From a checkpoint of a small image diffusion model: trained on stained colorectal tissue patches (NCT-CRC-HE-100K).
Rows from block 3 of a small image diffusion model, named by matrix and row number. Rows with one number belong to one channel. Each number is 50 + 15 x the weight over its row's rms, rounded and kept within 0 to 99. All counts start at 0. After the name is the row's rms in percent of the matrix's.
After each channel's rows are labels from the 100 images, of 14976 (inputs lightly noised), where the channel reaches its highest value: "strongest on" is what is common among them. Only what is clearly more common there than usual is listed. The data: stained colorectal tissue patches (NCT-CRC-HE-100K). In brackets: how many of the 100, against the usual share in percent.
# convs0: first 3x3 conv (model.enc.1.1.convs.0.weight, 96x96x3x3, each kernel summed), inputs 0-95
# convs1: second 3x3 conv (model.enc.1.1.convs.1.weight, 96x96x3x3, transposed, each kernel summed), outputs 0-95

convs0.58 047:28 55 51 46 52 61 44 51 50 86 46 52 67 66 53 49 49 57 76 38 47 58 64 50 47 49 71 47 52 83 46 74 51 56 69 60 55 50 54 60 55 39 41 46 63 62 56 20 84 56 45 55 32 62 59 29 51 58 44 61 42 69 47 37 80 74 75 76 33 05 56 35 47 66 43 46 39 39 37 81 12 53 36 63 48 42 40 69 49 78 48 63 61 47 50 45
convs1.58 072:88 47 50 25 28 48 45 56 47 66 57 52 26 38 54 40 55 45 56 72 59 56 38 86 41 62 14 50 61 48 50 50 59 32 00 51 52 43 58 55 52 38 77 61 66 40 71 38 50 49 47 39 51 76 46 51 37 57 53 50 52 64 62 55 45 68 71 58 74 29 42 38 44 65 69 70 57 51 75 79 49 57 31 59 50 50 51 69 50 38 52 47 59 60 55 13
strongest on: tissue: mucus (33 vs 9)

convs0.14 054:00 45 73 41 30 48 39 39 48 47 48 50 41 43 46 70 52 30 77 68 50 53 42 58 26 40 15 41 52 54 43 42 62 50 48 46 49 41 35 51 55 36 66 78 96 56 39 30 56 52 48 22 65 43 66 37 47 50 44 43 37 51 64 62 37 46 52 22 57 53 48 58 46 55 71 50 53 47 69 45 73 52 43 51 72 50 21 84 50 44 38 53 47 59 52 64
convs1.14 111:44 52 34 61 44 20 55 47 49 64 50 61 24 55 46 33 46 51 55 25 43 53 35 52 68 85 51 63 53 95 49 60 39 59 56 59 54 62 53 55 46 55 46 47 91 48 55 62 38 83 48 61 63 49 09 67 53 50 49 51 58 48 51 55 56 46 52 44 59 40 46 61 51 55 78 51 50 41 31 39 19 51 45 48 53 50 00 43 54 16 50 63 50 49 57 75
strongest on: tissue: tumour epithelium (47 vs 14.9)

convs0.3 138:49 50 67 50 28 57 51 39 62 75 48 51 72 66 57 51 65 60 45 68 57 54 80 50 69 77 65 49 55 50 74 57 71 53 48 65 55 62 65 61 54 78 55 50 26 49 49 58 67 57 64 63 43 54 61 60 71 48 50 81 94 60 83 61 63 50 52 92 47 52 62 59 46 57 63 53 58 41 40 99 53 59 54 54 46 57 50 25 55 64 67 50 58 52 45 52
convs1.3 086:50 50 46 59 67 23 52 69 52 52 55 50 47 40 51 57 48 42 66 26 59 49 69 54 34 39 65 58 54 62 57 48 55 63 48 58 53 65 57 63 64 57 49 59 86 54 66 82 89 55 62 94 14 50 46 39 50 44 50 32 35 56 54 36 44 43 63 24 78 58 48 60 37 29 50 72 57 55 22 17 15 52 36 55 80 55 38 56 55 51 66 58 49 51 51 34
strongest on: tissue: normal colon mucosa (60 vs 8.8)

convs0.10 065:46 55 57 49 73 50 52 23 46 60 57 53 56 48 50 75 61 64 32 33 62 57 48 66 47 76 86 25 50 43 56 43 52 55 22 59 54 52 57 58 58 69 75 48 39 61 39 58 77 83 49 83 46 46 54 53 64 45 60 85 96 36 69 52 81 60 53 42 70 60 60 33 65 69 58 54 50 52 46 90 54 54 63 41 54 54 75 57 57 54 46 52 53 45 41 61
convs1.10 061:68 44 36 64 43 37 27 92 40 42 38 37 34 46 43 18 62 57 61 69 42 32 20 32 35 65 37 44 41 47 40 55 50 51 60 03 42 62 42 42 55 53 42 49 80 48 66 21 45 31 49 48 34 70 57 44 47 70 55 45 61 76 29 48 59 63 59 34 38 82 60 42 31 47 43 43 41 45 31 54 44 49 46 37 52 43 30 45 48 07 53 47 48 42 46 37
strongest on: tissue: lymphocytes (34 vs 11.2); tissue: normal colon mucosa (31 vs 8.8)

convs0.46 051:52 62 45 66 39 44 56 31 52 79 52 45 66 23 53 64 45 52 87 54 51 50 95 67 45 53 51 50 43 47 60 40 51 39 42 59 45 82 42 46 50 59 48 70 57 47 52 72 66 57 62 47 31 69 83 46 47 50 45 52 31 53 58 67 85 42 37 87 46 54 68 53 60 49 40 60 67 53 63 39 54 43 65 60 68 50 47 43 56 99 38 52 53 82 48 47
convs1.46 117:65 45 42 58 36 22 57 28 55 70 46 67 46 40 50 34 57 50 42 50 49 51 14 50 69 48 64 46 50 74 40 54 34 60 62 43 50 62 65 52 54 34 60 26 42 51 52 60 67 44 53 55 46 55 27 51 56 41 48 10 17 43 08 48 50 44 41 40 48 45 34 37 50 33 47 56 55 22 51 54 45 47 43 46 58 50 00 33 50 73 51 59 49 60 43 57
strongest on: tissue: cancer-associated stroma (42 vs 10.7)

convs0.8 078:46 50 53 56 07 57 45 50 57 67 53 71 00 50 54 65 54 43 99 43 53 55 52 54 49 41 60 54 52 58 46 65 52 57 52 28 55 55 47 53 55 37 55 89 51 52 55 51 52 53 58 48 44 52 54 72 55 55 52 30 51 34 25 49 43 48 45 39 55 88 54 55 47 55 54 56 51 48 66 00 44 52 49 58 55 58 48 40 57 50 60 52 57 54 53 49
convs1.8 114:54 48 41 57 45 69 51 56 44 53 43 40 78 49 45 61 48 52 58 73 48 51 47 67 78 60 37 99 61 35 46 52 44 47 68 74 47 46 28 50 42 60 53 34 54 53 51 56 39 52 34 62 83 40 50 63 55 50 45 60 82 83 56 59 02 54 45 66 58 27 58 49 67 50 77 39 43 18 48 31 35 50 46 43 52 44 46 70 36 60 22 56 39 50 48 77
strongest on: tissue: normal colon mucosa (43 vs 8.8)

convs0.11 068:20 49 67 45 41 53 53 60 45 51 47 24 56 61 60 88 48 53 42 50 42 54 63 71 10 44 50 58 36 15 50 53 33 49 77 63 56 52 55 41 48 70 36 48 63 31 58 62 51 47 50 47 53 50 40 55 48 46 50 59 61 86 21 14 67 67 64 39 56 85 33 55 76 66 41 53 44 52 46 85 40 63 43 49 60 55 84 46 48 56 63 41 53 46 51 23
convs1.11 109:47 44 40 68 45 45 54 19 74 40 55 69 42 39 47 59 77 49 42 40 66 57 53 52 71 56 47 41 53 54 54 41 58 57 00 26 55 57 67 53 65 18 59 52 52 54 53 57 42 47 49 75 45 55 61 44 59 49 51 55 64 39 43 65 50 63 56 56 47 45 70 66 65 52 54 55 54 34 41 53 64 54 52 52 50 48 65 35 53 47 27 65 47 58 50 99
strongest on: tissue: tumour epithelium (51 vs 14.9)

convs0.70 072:71 37 25 50 66 33 51 49 46 54 67 56 44 54 47 74 37 50 68 54 43 36 36 50 40 39 45 53 84 49 55 50 13 29 56 50 37 33 17 43 33 17 77 54 40 51 28 19 49 52 64 61 48 52 47 55 35 46 54 48 30 61 75 52 50 78 60 94 74 39 69 27 48 55 51 39 51 50 53 47 29 42 54 59 60 49 40 64 25 37 43 34 44 24 38 52
convs1.70 115:26 54 53 51 41 63 37 41 72 41 53 40 52 32 51 19 66 52 56 25 36 35 73 48 06 84 58 51 75 68 48 52 66 43 67 74 48 67 37 52 50 55 36 56 46 55 47 56 60 54 44 50 16 53 67 46 43 46 47 50 71 32 55 53 58 68 48 00 76 69 36 34 45 41 46 55 48 52 47 35 63 44 50 58 43 45 32 44 43 34 46 57 52 46 41 21
strongest on: tissue: smooth muscle (44 vs 13.4); tissue: tumour epithelium (35 vs 14.9)

convs0.12 048:67 49 62 56 70 62 59 54 46 53 55 71 59 26 53 66 58 51 99 47 48 58 59 68 34 40 39 43 65 46 43 52 54 54 53 38 51 57 43 47 52 41 60 70 52 52 63 48 57 93 50 63 50 54 49 52 58 54 50 55 34 31 50 51 57 53 64 59 47 63 42 76 53 48 45 51 51 52 79 99 60 57 58 49 38 50 63 76 55 45 51 47 53 48 65 58
convs1.12 089:53 64 34 69 63 66 83 66 54 51 56 79 28 39 55 56 42 49 53 05 65 53 50 25 85 61 25 62 56 29 45 56 36 51 72 42 37 54 55 54 50 40 48 50 55 35 21 42 25 80 48 19 42 51 52 55 34 50 54 69 57 76 46 83 56 40 58 31 57 49 53 30 43 56 37 43 63 59 15 32 45 51 42 53 59 44 47 47 45 38 31 59 41 48 27 48
strongest on: tissue: lymphocytes (35 vs 11.2)

convs0.89 067:64 61 41 37 24 26 53 41 44 40 51 34 64 65 52 70 72 47 83 47 54 58 48 76 29 71 69 50 55 51 53 41 44 59 25 63 53 40 05 45 57 58 37 49 29 49 41 34 78 54 58 55 53 53 41 52 47 50 61 44 45 37 51 77 30 73 24 99 72 55 47 70 62 39 47 66 53 53 45 39 64 55 49 48 47 64 65 51 71 67 45 51 45 56 51 47
convs1.89 115:17 52 60 39 37 55 63 51 40 53 49 56 53 57 48 00 57 47 55 23 57 50 46 43 29 34 65 60 74 48 59 50 43 54 68 67 50 46 00 51 53 79 46 51 51 68 58 74 54 56 47 40 37 45 61 47 51 51 35 59 40 49 57 83 48 57 29 30 42 59 54 64 64 53 42 51 55 37 39 01 31 46 47 55 50 47 45 45 46 60 47 52 51 52 50 22
strongest on: tissue: tumour epithelium (50 vs 14.9)

convs0.74 101:43 50 29 47 45 49 37 59 73 47 48 68 46 38 56 39 57 58 62 16 54 53 52 52 75 59 51 72 56 62 48 83 50 64 51 49 53 52 17 51 64 16 41 67 56 49 34 56 40 51 66 45 18 63 52 50 60 60 43 51 62 51 42 98 90 50 65 81 48 86 51 59 59 79 31 59 51 51 66 40 25 56 52 62 51 60 48 37 61 39 51 48 65 62 33 63
convs1.74 134:31 50 22 79 49 72 68 51 42 73 59 61 45 68 30 71 50 54 27 27 60 48 47 41 82 62 39 54 48 51 47 57 37 53 95 45 40 36 59 57 42 21 52 20 51 48 30 57 65 41 50 60 37 51 46 47 42 50 51 39 51 56 38 08 54 44 54 60 61 46 57 20 55 37 32 60 47 73 54 52 79 58 73 50 61 53 61 49 53 65 83 67 34 57 29 61
strongest on: tissue: lymphocytes (100 vs 11.2)

convs0.75 092:51 50 69 50 35 76 55 49 52 58 46 67 52 49 55 55 50 52 42 59 50 50 48 86 33 62 33 51 51 50 65 63 54 48 66 37 51 50 60 42 51 67 53 55 24 49 67 60 78 71 48 95 36 60 54 81 52 61 50 43 81 04 60 45 66 54 74 86 57 54 30 60 46 63 90 49 50 50 83 49 86 50 51 53 33 43 49 50 50 50 53 51 53 49 52 67
convs1.75 086:59 63 51 50 99 52 54 61 46 49 53 50 69 93 46 50 40 57 58 30 59 51 54 46 79 30 28 42 57 51 20 47 49 64 21 59 51 52 50 65 52 34 53 35 93 50 40 76 45 31 45 36 44 53 39 60 51 50 46 76 45 57 72 58 59 48 04 37 29 47 52 59 54 54 25 51 56 50 29 56 53 55 50 46 48 57 39 50 58 64 32 48 41 58 64 54
strongest on: tissue: mucus (26 vs 9)

convs0.9 058:53 71 56 48 97 09 44 55 62 37 48 00 75 56 61 40 43 23 61 51 44 47 56 54 58 34 38 58 39 69 41 23 34 46 56 50 43 61 51 57 54 50 48 74 69 51 66 56 52 46 42 73 56 53 59 50 26 62 71 38 26 55 56 61 40 43 53 72 43 49 41 53 51 39 50 47 60 88 37 87 42 36 43 59 57 52 55 23 58 57 55 44 51 71 66 55
convs1.9 090:56 35 51 60 62 46 56 54 44 49 66 54 30 54 32 54 61 35 51 50 45 40 40 20 48 53 50 51 31 24 48 38 63 52 44 66 57 47 57 50 46 60 51 34 44 73 46 57 65 55 42 29 47 44 65 21 53 39 45 35 99 43 61 37 45 55 59 42 51 34 63 41 62 42 53 59 26 02 67 64 49 66 53 33 50 55 22 68 37 53 29 58 43 27 17 57
strongest on: tissue: lymphocytes (69 vs 11.2)

convs0.2 111:59 65 45 59 52 70 51 37 54 29 70 48 43 87 54 67 53 48 02 64 50 59 34 29 53 54 56 40 64 67 68 49 37 48 25 55 47 50 36 46 53 59 50 19 20 50 45 60 57 20 49 43 48 50 55 49 50 56 53 50 59 50 54 46 33 48 16 40 62 36 50 56 52 38 54 47 54 38 50 78 59 52 58 58 51 50 19 83 56 12 59 54 52 52 52 00
convs1.2 087:37 45 65 55 82 80 67 46 57 46 57 59 53 47 47 17 49 48 67 36 43 46 56 38 79 39 44 50 36 15 58 50 54 48 28 56 47 46 56 56 51 57 43 70 45 77 40 90 41 61 54 17 32 55 46 49 46 59 52 55 61 64 37 24 73 59 64 28 36 70 58 42 38 46 51 48 45 78 43 22 58 61 51 46 42 46 47 42 48 68 59 44 57 49 51 00
strongest on: tissue: normal colon mucosa (80 vs 8.8)

convs0.26 101:34 39 71 73 54 10 39 36 50 58 44 21 55 55 54 51 48 48 55 51 60 58 74 62 58 50 48 51 42 44 40 51 52 46 27 57 59 76 52 62 55 45 34 74 51 57 20 53 54 60 43 57 53 54 66 58 52 64 48 45 49 41 70 64 47 18 52 54 00 75 69 42 13 54 44 46 72 55 43 58 38 49 47 55 66 47 45 26 51 39 36 64 51 64 61 46
convs1.26 101:44 43 40 48 46 83 61 42 65 48 43 60 43 72 47 76 39 49 49 04 50 51 43 51 61 75 54 55 62 42 54 51 53 53 72 52 37 46 51 47 50 31 61 37 50 64 15 36 60 50 48 62 41 53 41 30 59 45 50 39 52 45 42 04 76 43 70 36 31 22 55 00 36 29 33 46 59 65 50 38 69 57 59 54 49 50 42 52 52 63 50 54 51 56 32 87
strongest on: tissue: debris (42 vs 11.1); tissue: smooth muscle (33 vs 13.4)

convs0.38 069:60 67 55 52 63 44 75 36 60 63 77 44 42 61 68 43 69 50 50 80 66 73 48 51 49 67 75 50 58 79 71 61 52 57 61 55 64 53 32 46 58 57 38 33 51 44 20 61 41 49 51 52 57 60 59 49 51 58 57 43 39 53 69 65 50 75 57 84 48 04 52 25 61 59 18 58 57 44 50 80 64 68 62 70 11 53 63 67 67 50 41 49 59 57 56 61
convs1.38 110:45 53 47 46 39 51 32 58 42 54 52 52 52 48 44 57 43 46 50 12 42 55 21 38 63 43 23 69 82 49 53 47 39 53 00 77 51 42 20 30 50 99 39 43 48 50 48 73 46 55 44 44 48 42 34 66 45 45 49 60 67 43 49 58 49 49 79 32 46 24 39 44 57 58 57 59 50 54 53 61 42 51 58 52 47 52 61 58 46 46 44 51 46 49 47 29
strongest on: tissue: mucus (26 vs 9)

convs0.71 081:40 49 57 70 60 18 59 47 44 49 47 60 41 59 53 55 54 21 70 27 52 62 63 49 32 61 17 55 68 57 57 54 62 61 65 43 47 64 18 46 43 33 49 85 53 52 36 55 65 61 49 50 53 53 56 39 53 53 50 41 56 46 80 75 52 44 84 62 35 75 75 39 37 53 15 46 53 44 99 57 53 56 55 59 50 50 29 64 36 28 31 53 51 42 51 52
convs1.71 083:48 54 45 38 50 23 20 32 36 21 51 10 09 51 53 60 55 46 35 35 58 48 38 64 93 49 89 41 56 52 55 52 51 50 56 59 35 30 42 51 43 50 43 39 56 49 48 37 57 10 38 31 61 40 37 43 48 39 50 26 73 61 49 40 45 40 52 46 47 36 42 58 59 43 57 51 55 20 41 31 16 49 44 46 48 46 51 64 46 84 34 40 48 49 52 34
strongest on: tissue: smooth muscle (32 vs 13.4)

convs0.24 086:42 51 66 23 67 59 19 29 38 62 66 54 48 63 34 64 63 52 40 41 63 22 25 62 57 57 59 54 50 62 55 50 32 64 13 71 36 27 52 57 52 43 89 48 47 73 02 55 60 55 50 61 58 22 53 56 44 34 53 61 49 36 57 58 51 41 51 57 75 41 61 44 45 63 58 55 23 18 56 53 26 47 65 32 78 51 60 56 62 59 42 46 56 51 32 52
convs1.24 128:35 38 46 69 31 37 63 30 40 46 54 46 41 55 24 62 66 44 59 42 55 19 72 46 51 66 38 50 52 54 58 50 64 63 54 75 21 82 50 53 58 42 31 41 47 37 18 51 31 46 51 68 27 47 58 36 31 42 47 47 55 36 63 47 66 36 52 20 77 46 56 20 34 53 69 54 26 49 41 35 75 52 69 38 50 34 48 57 52 08 33 71 53 46 22 52
strongest on: tissue: smooth muscle (42 vs 13.4)

convs0.29 042:73 38 55 43 85 31 47 34 52 51 44 49 56 77 40 56 45 54 39 71 49 49 38 43 36 30 13 48 62 39 22 49 28 50 42 42 41 29 00 46 43 50 21 12 48 46 07 62 80 56 47 56 40 48 43 46 52 47 50 56 57 75 45 71 62 25 50 63 36 51 38 45 36 56 38 43 54 29 46 61 27 53 32 46 48 46 69 53 50 47 42 50 41 47 40 55
convs1.29 138:33 39 40 62 31 60 62 41 64 26 49 56 48 19 50 47 43 53 64 28 53 58 48 39 52 50 68 62 71 49 58 53 72 76 67 78 66 57 56 56 64 15 72 55 50 55 33 45 47 53 53 57 50 63 58 50 48 48 50 66 51 34 79 28 62 51 83 55 33 21 58 28 42 47 19 38 46 66 38 12 64 49 42 52 37 39 58 47 48 49 68 52 47 43 21 90
strongest on: tissue: tumour epithelium (66 vs 14.9)

convs0.61 057:43 50 39 55 64 51 52 44 44 70 58 61 66 66 56 48 54 53 39 70 53 50 51 86 49 47 42 53 50 48 54 53 40 52 26 36 63 63 70 56 48 99 55 66 41 58 56 95 55 50 52 51 36 55 53 48 51 44 53 75 57 51 60 79 52 42 22 58 42 38 55 52 43 69 49 49 32 26 66 73 42 40 30 52 46 54 95 56 55 70 46 65 63 50 48 86
convs1.61 106:55 44 57 43 54 44 62 46 50 48 48 42 50 46 56 36 42 45 55 66 36 42 69 23 00 48 35 30 36 72 43 40 52 50 46 42 30 35 41 39 44 33 44 45 06 44 71 37 42 61 32 60 57 52 56 17 46 45 50 29 59 55 20 40 64 58 49 35 86 37 53 62 65 50 77 51 50 51 60 56 50 57 48 51 38 47 40 42 41 73 57 52 49 44 49 00
strongest on: tissue: debris (48 vs 11.1); tissue: cancer-associated stroma (37 vs 10.7)

convs0.40 136:47 51 51 48 59 53 49 56 86 54 50 55 39 94 62 25 59 75 40 42 61 64 50 73 50 50 49 50 18 50 50 81 32 52 18 35 68 45 18 50 74 50 31 50 46 48 51 51 50 57 55 48 27 73 42 49 71 57 50 50 24 40 50 69 63 50 67 78 37 49 50 54 57 88 74 58 57 40 45 50 48 57 50 72 45 59 50 64 65 34 49 47 83 51 50 75
convs1.40 115:25 25 42 44 29 39 42 31 43 48 37 48 48 48 34 49 10 47 55 62 39 37 56 72 49 25 31 71 54 83 50 59 50 50 50 48 44 53 66 50 41 14 49 72 45 64 30 43 37 55 67 55 63 42 53 76 44 40 62 75 49 67 49 17 54 38 56 47 44 45 59 51 29 38 48 51 45 99 41 51 59 42 42 30 49 48 68 45 56 52 50 53 45 49 48 55
strongest on: tissue: cancer-associated stroma (27 vs 10.7)

convs0.59 083:16 50 87 42 57 45 54 51 54 97 34 54 57 35 50 92 41 52 72 46 48 43 69 77 42 55 47 47 67 32 44 41 60 43 46 53 49 54 73 48 47 50 47 36 72 40 44 60 25 49 21 52 69 55 72 47 40 50 52 46 60 87 42 41 84 40 59 50 32 47 46 51 43 44 35 43 48 25 57 52 54 33 43 59 62 34 48 75 49 57 39 79 51 81 48 51
convs1.59 088:38 60 55 52 52 62 52 47 51 71 50 32 42 87 59 28 57 50 38 62 59 61 66 53 75 62 75 45 84 21 63 48 43 66 65 63 50 63 14 39 56 29 49 53 83 49 69 35 43 41 46 16 70 39 49 46 45 46 50 43 69 56 42 54 33 58 25 55 42 52 64 65 51 52 49 51 48 06 75 31 33 57 69 54 61 50 61 45 56 30 77 48 47 41 56 29
strongest on: tissue: smooth muscle (75 vs 13.4)

convs0.83 052:32 58 58 40 52 53 53 73 61 54 52 58 45 67 55 51 59 51 72 77 67 65 41 99 54 51 99 62 58 74 60 52 58 46 49 26 62 49 63 52 62 47 56 65 27 49 49 53 35 30 63 70 56 38 41 40 31 58 52 49 48 73 44 46 65 65 43 15 66 47 37 53 60 57 43 76 51 72 56 56 58 70 51 56 38 46 78 72 65 43 42 38 60 47 53 44
convs1.83 056:22 50 67 62 57 45 61 48 25 52 44 61 22 43 47 26 61 35 64 10 27 50 43 44 17 65 46 52 63 46 59 39 51 63 52 55 43 49 36 72 34 82 52 56 62 50 52 63 76 70 28 44 38 59 44 29 37 43 49 47 50 49 76 34 62 41 49 49 36 40 50 53 46 49 55 21 51 38 63 00 43 33 43 43 51 38 60 52 50 29 69 50 55 31 48 63
strongest on: tissue: debris (34 vs 11.1)

convs0.6 201:67 50 70 49 30 72 50 54 66 66 46 51 77 58 61 50 58 51 49 65 53 56 81 50 63 60 60 46 60 50 63 68 70 67 51 67 59 60 73 53 53 80 49 50 32 52 56 74 49 67 64 54 50 57 52 58 81 50 50 71 91 63 75 50 79 50 40 78 26 50 49 52 51 52 59 58 58 43 29 99 50 63 62 56 47 59 50 33 60 65 86 53 62 53 44 61
convs1.6 065:34 56 50 50 62 49 49 48 50 54 55 38 37 70 40 50 39 53 58 99 47 44 47 52 49 97 81 51 48 50 56 70 27 50 56 54 41 52 99 48 46 59 37 48 50 50 40 00 54 49 56 17 50 51 44 56 26 51 50 48 50 50 62 50 47 42 61 44 50 60 43 45 39 60 43 48 46 51 45 23 51 41 38 50 49 33 46 54 52 47 22 39 38 43 32 26
strongest on: tissue: tumour epithelium (42 vs 14.9)

convs0.56 052:51 62 71 46 34 80 47 33 52 84 50 61 63 38 51 28 59 54 55 55 52 47 40 46 43 30 73 53 61 99 41 57 51 54 50 54 50 54 62 56 59 72 82 59 63 51 57 00 31 64 51 30 54 63 59 49 46 55 52 71 62 22 60 57 81 55 54 72 41 21 48 66 26 73 70 54 53 50 35 64 51 43 50 53 50 53 29 75 64 47 47 56 52 56 44 43
convs1.56 110:71 50 33 43 26 00 50 46 53 86 57 38 37 39 52 47 48 44 35 78 48 57 52 51 50 26 48 58 58 89 49 67 51 46 15 59 55 52 51 58 50 61 46 67 64 49 58 40 37 44 56 52 73 56 44 53 50 50 51 43 67 60 41 44 48 60 54 51 61 49 50 57 49 53 79 50 52 44 56 72 54 48 46 55 48 47 36 59 43 39 17 47 49 53 56 14
strongest on: tissue: mucus (45 vs 9)

convs0.50 067:58 59 13 67 64 52 55 44 55 62 52 74 71 54 48 29 53 58 90 62 55 46 72 65 65 43 35 37 61 73 38 44 47 48 67 39 51 68 20 72 54 51 50 89 58 55 46 21 37 68 51 43 57 52 62 54 51 47 45 43 42 10 46 55 99 49 40 45 50 22 62 47 50 51 42 55 62 49 55 49 40 54 55 51 66 59 61 54 57 68 45 68 44 63 50 76
convs1.50 092:99 54 57 40 20 51 52 50 64 49 61 35 73 45 54 87 55 47 52 64 56 66 54 42 85 48 65 46 64 59 59 49 70 63 44 68 54 61 57 33 54 20 43 48 36 56 52 46 55 48 46 55 34 56 32 52 51 48 51 22 68 46 49 85 51 71 36 49 68 54 54 59 37 37 37 63 63 44 72 59 56 42 48 62 27 51 26 41 64 16 70 35 57 43 47 14
strongest on: tissue: cancer-associated stroma (29 vs 10.7)

convs0.48 098:42 46 85 40 53 34 51 47 48 73 33 57 86 10 56 54 49 67 84 42 51 58 58 77 43 53 74 39 55 90 33 48 29 32 56 45 43 38 44 35 55 59 42 56 67 38 50 49 69 82 53 66 42 48 36 44 49 51 50 51 41 61 74 71 97 46 43 80 71 63 45 53 59 66 64 46 49 41 69 43 49 52 51 53 43 38 57 57 55 62 50 42 56 47 40 73
convs1.48 095:27 51 40 50 25 44 59 52 49 59 50 40 53 43 53 18 72 39 50 21 72 46 64 47 65 85 41 67 89 43 58 57 61 62 55 59 30 44 53 60 44 50 40 61 68 59 39 11 45 54 55 46 56 38 58 38 53 54 44 63 48 49 41 00 54 30 38 42 72 42 62 56 43 51 83 36 49 66 75 33 63 69 24 42 50 37 47 41 40 53 42 54 56 50 39 39
strongest on: tissue: tumour epithelium (46 vs 14.9)

convs0.82 047:42 40 69 76 41 49 59 27 56 45 62 21 48 35 46 73 61 52 52 45 51 61 72 70 47 61 66 43 49 35 49 40 43 45 49 47 44 37 60 44 58 73 48 63 49 79 15 45 68 52 51 08 48 44 65 47 57 49 42 75 43 51 85 70 51 50 52 71 52 54 06 52 41 54 76 53 39 56 70 59 49 61 48 46 81 52 70 38 65 65 40 81 53 74 49 66
convs1.82 127:61 35 40 64 34 52 45 48 52 41 56 58 56 47 49 52 57 56 52 40 48 58 36 58 71 30 56 46 33 75 57 47 50 65 80 66 46 46 81 52 53 58 52 24 25 40 44 50 60 55 53 75 35 54 51 56 53 46 50 23 01 39 16 42 52 41 43 60 55 38 42 41 45 34 57 45 46 38 52 48 51 39 27 48 52 46 00 40 47 46 84 54 45 45 48 53
strongest on: tissue: cancer-associated stroma (27 vs 10.7); tissue: adipose tissue (26 vs 10.3)

convs0.90 085:72 52 48 29 49 51 27 43 61 48 65 44 67 50 21 73 61 50 59 60 69 51 23 54 58 48 58 46 50 68 46 43 26 59 58 89 42 40 53 65 78 68 62 74 65 73 56 50 45 70 70 72 42 42 56 47 50 48 50 84 49 60 62 74 57 56 48 47 78 73 51 52 26 71 59 55 53 64 78 42 25 64 65 52 72 58 47 40 70 52 48 33 37 53 17 63
convs1.90 095:03 41 45 71 40 56 64 59 61 53 35 48 62 62 71 36 34 44 35 69 49 55 44 42 57 60 40 50 42 26 47 57 62 40 42 39 54 53 53 51 35 00 46 27 24 72 40 26 49 34 45 56 50 68 68 52 89 61 46 50 70 49 67 55 54 44 29 64 24 34 61 44 58 46 48 47 65 26 56 55 55 56 45 59 44 47 52 51 42 49 42 63 88 56 81 40
strongest on: tissue: adipose tissue (83 vs 10.3)

convs0.73 066:57 65 35 33 50 42 36 48 49 58 40 22 69 50 50 46 50 48 74 53 62 16 34 61 45 56 57 58 67 37 55 45 56 39 60 11 25 48 53 63 69 55 50 54 55 49 62 96 52 61 48 54 51 70 48 57 06 69 52 71 43 53 81 84 52 28 39 56 69 52 19 78 50 58 67 50 53 60 54 60 63 44 63 75 53 38 44 42 59 41 42 55 62 59 65 65
convs1.73 082:01 47 45 68 52 59 66 60 62 55 49 65 48 68 46 24 48 47 37 58 44 72 55 41 70 53 49 52 24 27 44 49 71 57 44 78 78 39 46 40 55 04 67 27 25 51 38 37 53 39 62 45 35 37 53 37 82 44 50 55 97 47 54 47 51 47 39 41 35 57 55 35 50 52 45 59 58 42 60 41 78 56 32 50 50 63 60 49 52 56 25 57 34 40 41 32
strongest on: tissue: adipose tissue (85 vs 10.3)

convs0.47 045:59 40 22 45 56 50 33 53 53 58 53 53 57 41 53 67 55 50 71 42 73 55 78 62 51 57 56 51 39 45 53 43 46 49 42 58 65 61 40 83 55 48 36 72 64 67 24 52 45 61 50 66 76 50 56 41 50 72 47 70 25 57 63 77 75 48 29 86 39 57 80 40 29 54 22 59 64 39 66 46 29 61 49 71 50 72 59 60 43 90 25 76 50 37 56 55
convs1.47 121:56 41 29 51 34 48 53 53 52 41 52 47 51 44 49 40 53 52 54 47 51 49 05 49 75 47 62 51 43 65 51 51 44 57 72 49 50 45 75 67 51 31 53 23 35 53 41 52 66 45 53 76 60 49 29 60 51 54 48 22 08 41 15 52 46 46 45 73 37 36 40 38 36 36 45 59 47 24 49 49 51 39 42 44 50 43 00 39 45 49 92 40 50 43 45 57
strongest on: tissue: cancer-associated stroma (35 vs 10.7)

convs0.91 064:88 25 63 81 54 36 41 81 28 57 26 50 39 70 73 42 45 56 66 50 42 40 90 63 43 51 35 55 54 55 63 57 29 30 36 41 46 82 45 23 35 57 22 43 50 25 46 65 65 56 42 67 50 59 37 59 45 51 50 48 35 52 51 59 51 39 49 74 22 48 45 50 38 50 44 35 52 39 56 70 41 42 50 45 47 30 38 66 33 54 35 65 80 37 74 45
convs1.91 137:38 32 56 43 49 79 52 57 40 45 44 61 51 51 62 00 64 50 55 58 65 41 13 58 49 65 56 53 75 32 47 51 68 48 60 27 49 43 44 53 47 54 63 60 50 86 49 35 53 52 51 34 65 67 71 43 48 46 49 46 24 50 51 69 57 34 43 92 38 43 60 45 35 43 33 40 58 50 51 34 61 47 56 49 46 33 48 45 37 57 12 41 53 41 84 41
strongest on: tissue: smooth muscle (44 vs 13.4); tissue: adipose tissue (30 vs 10.3)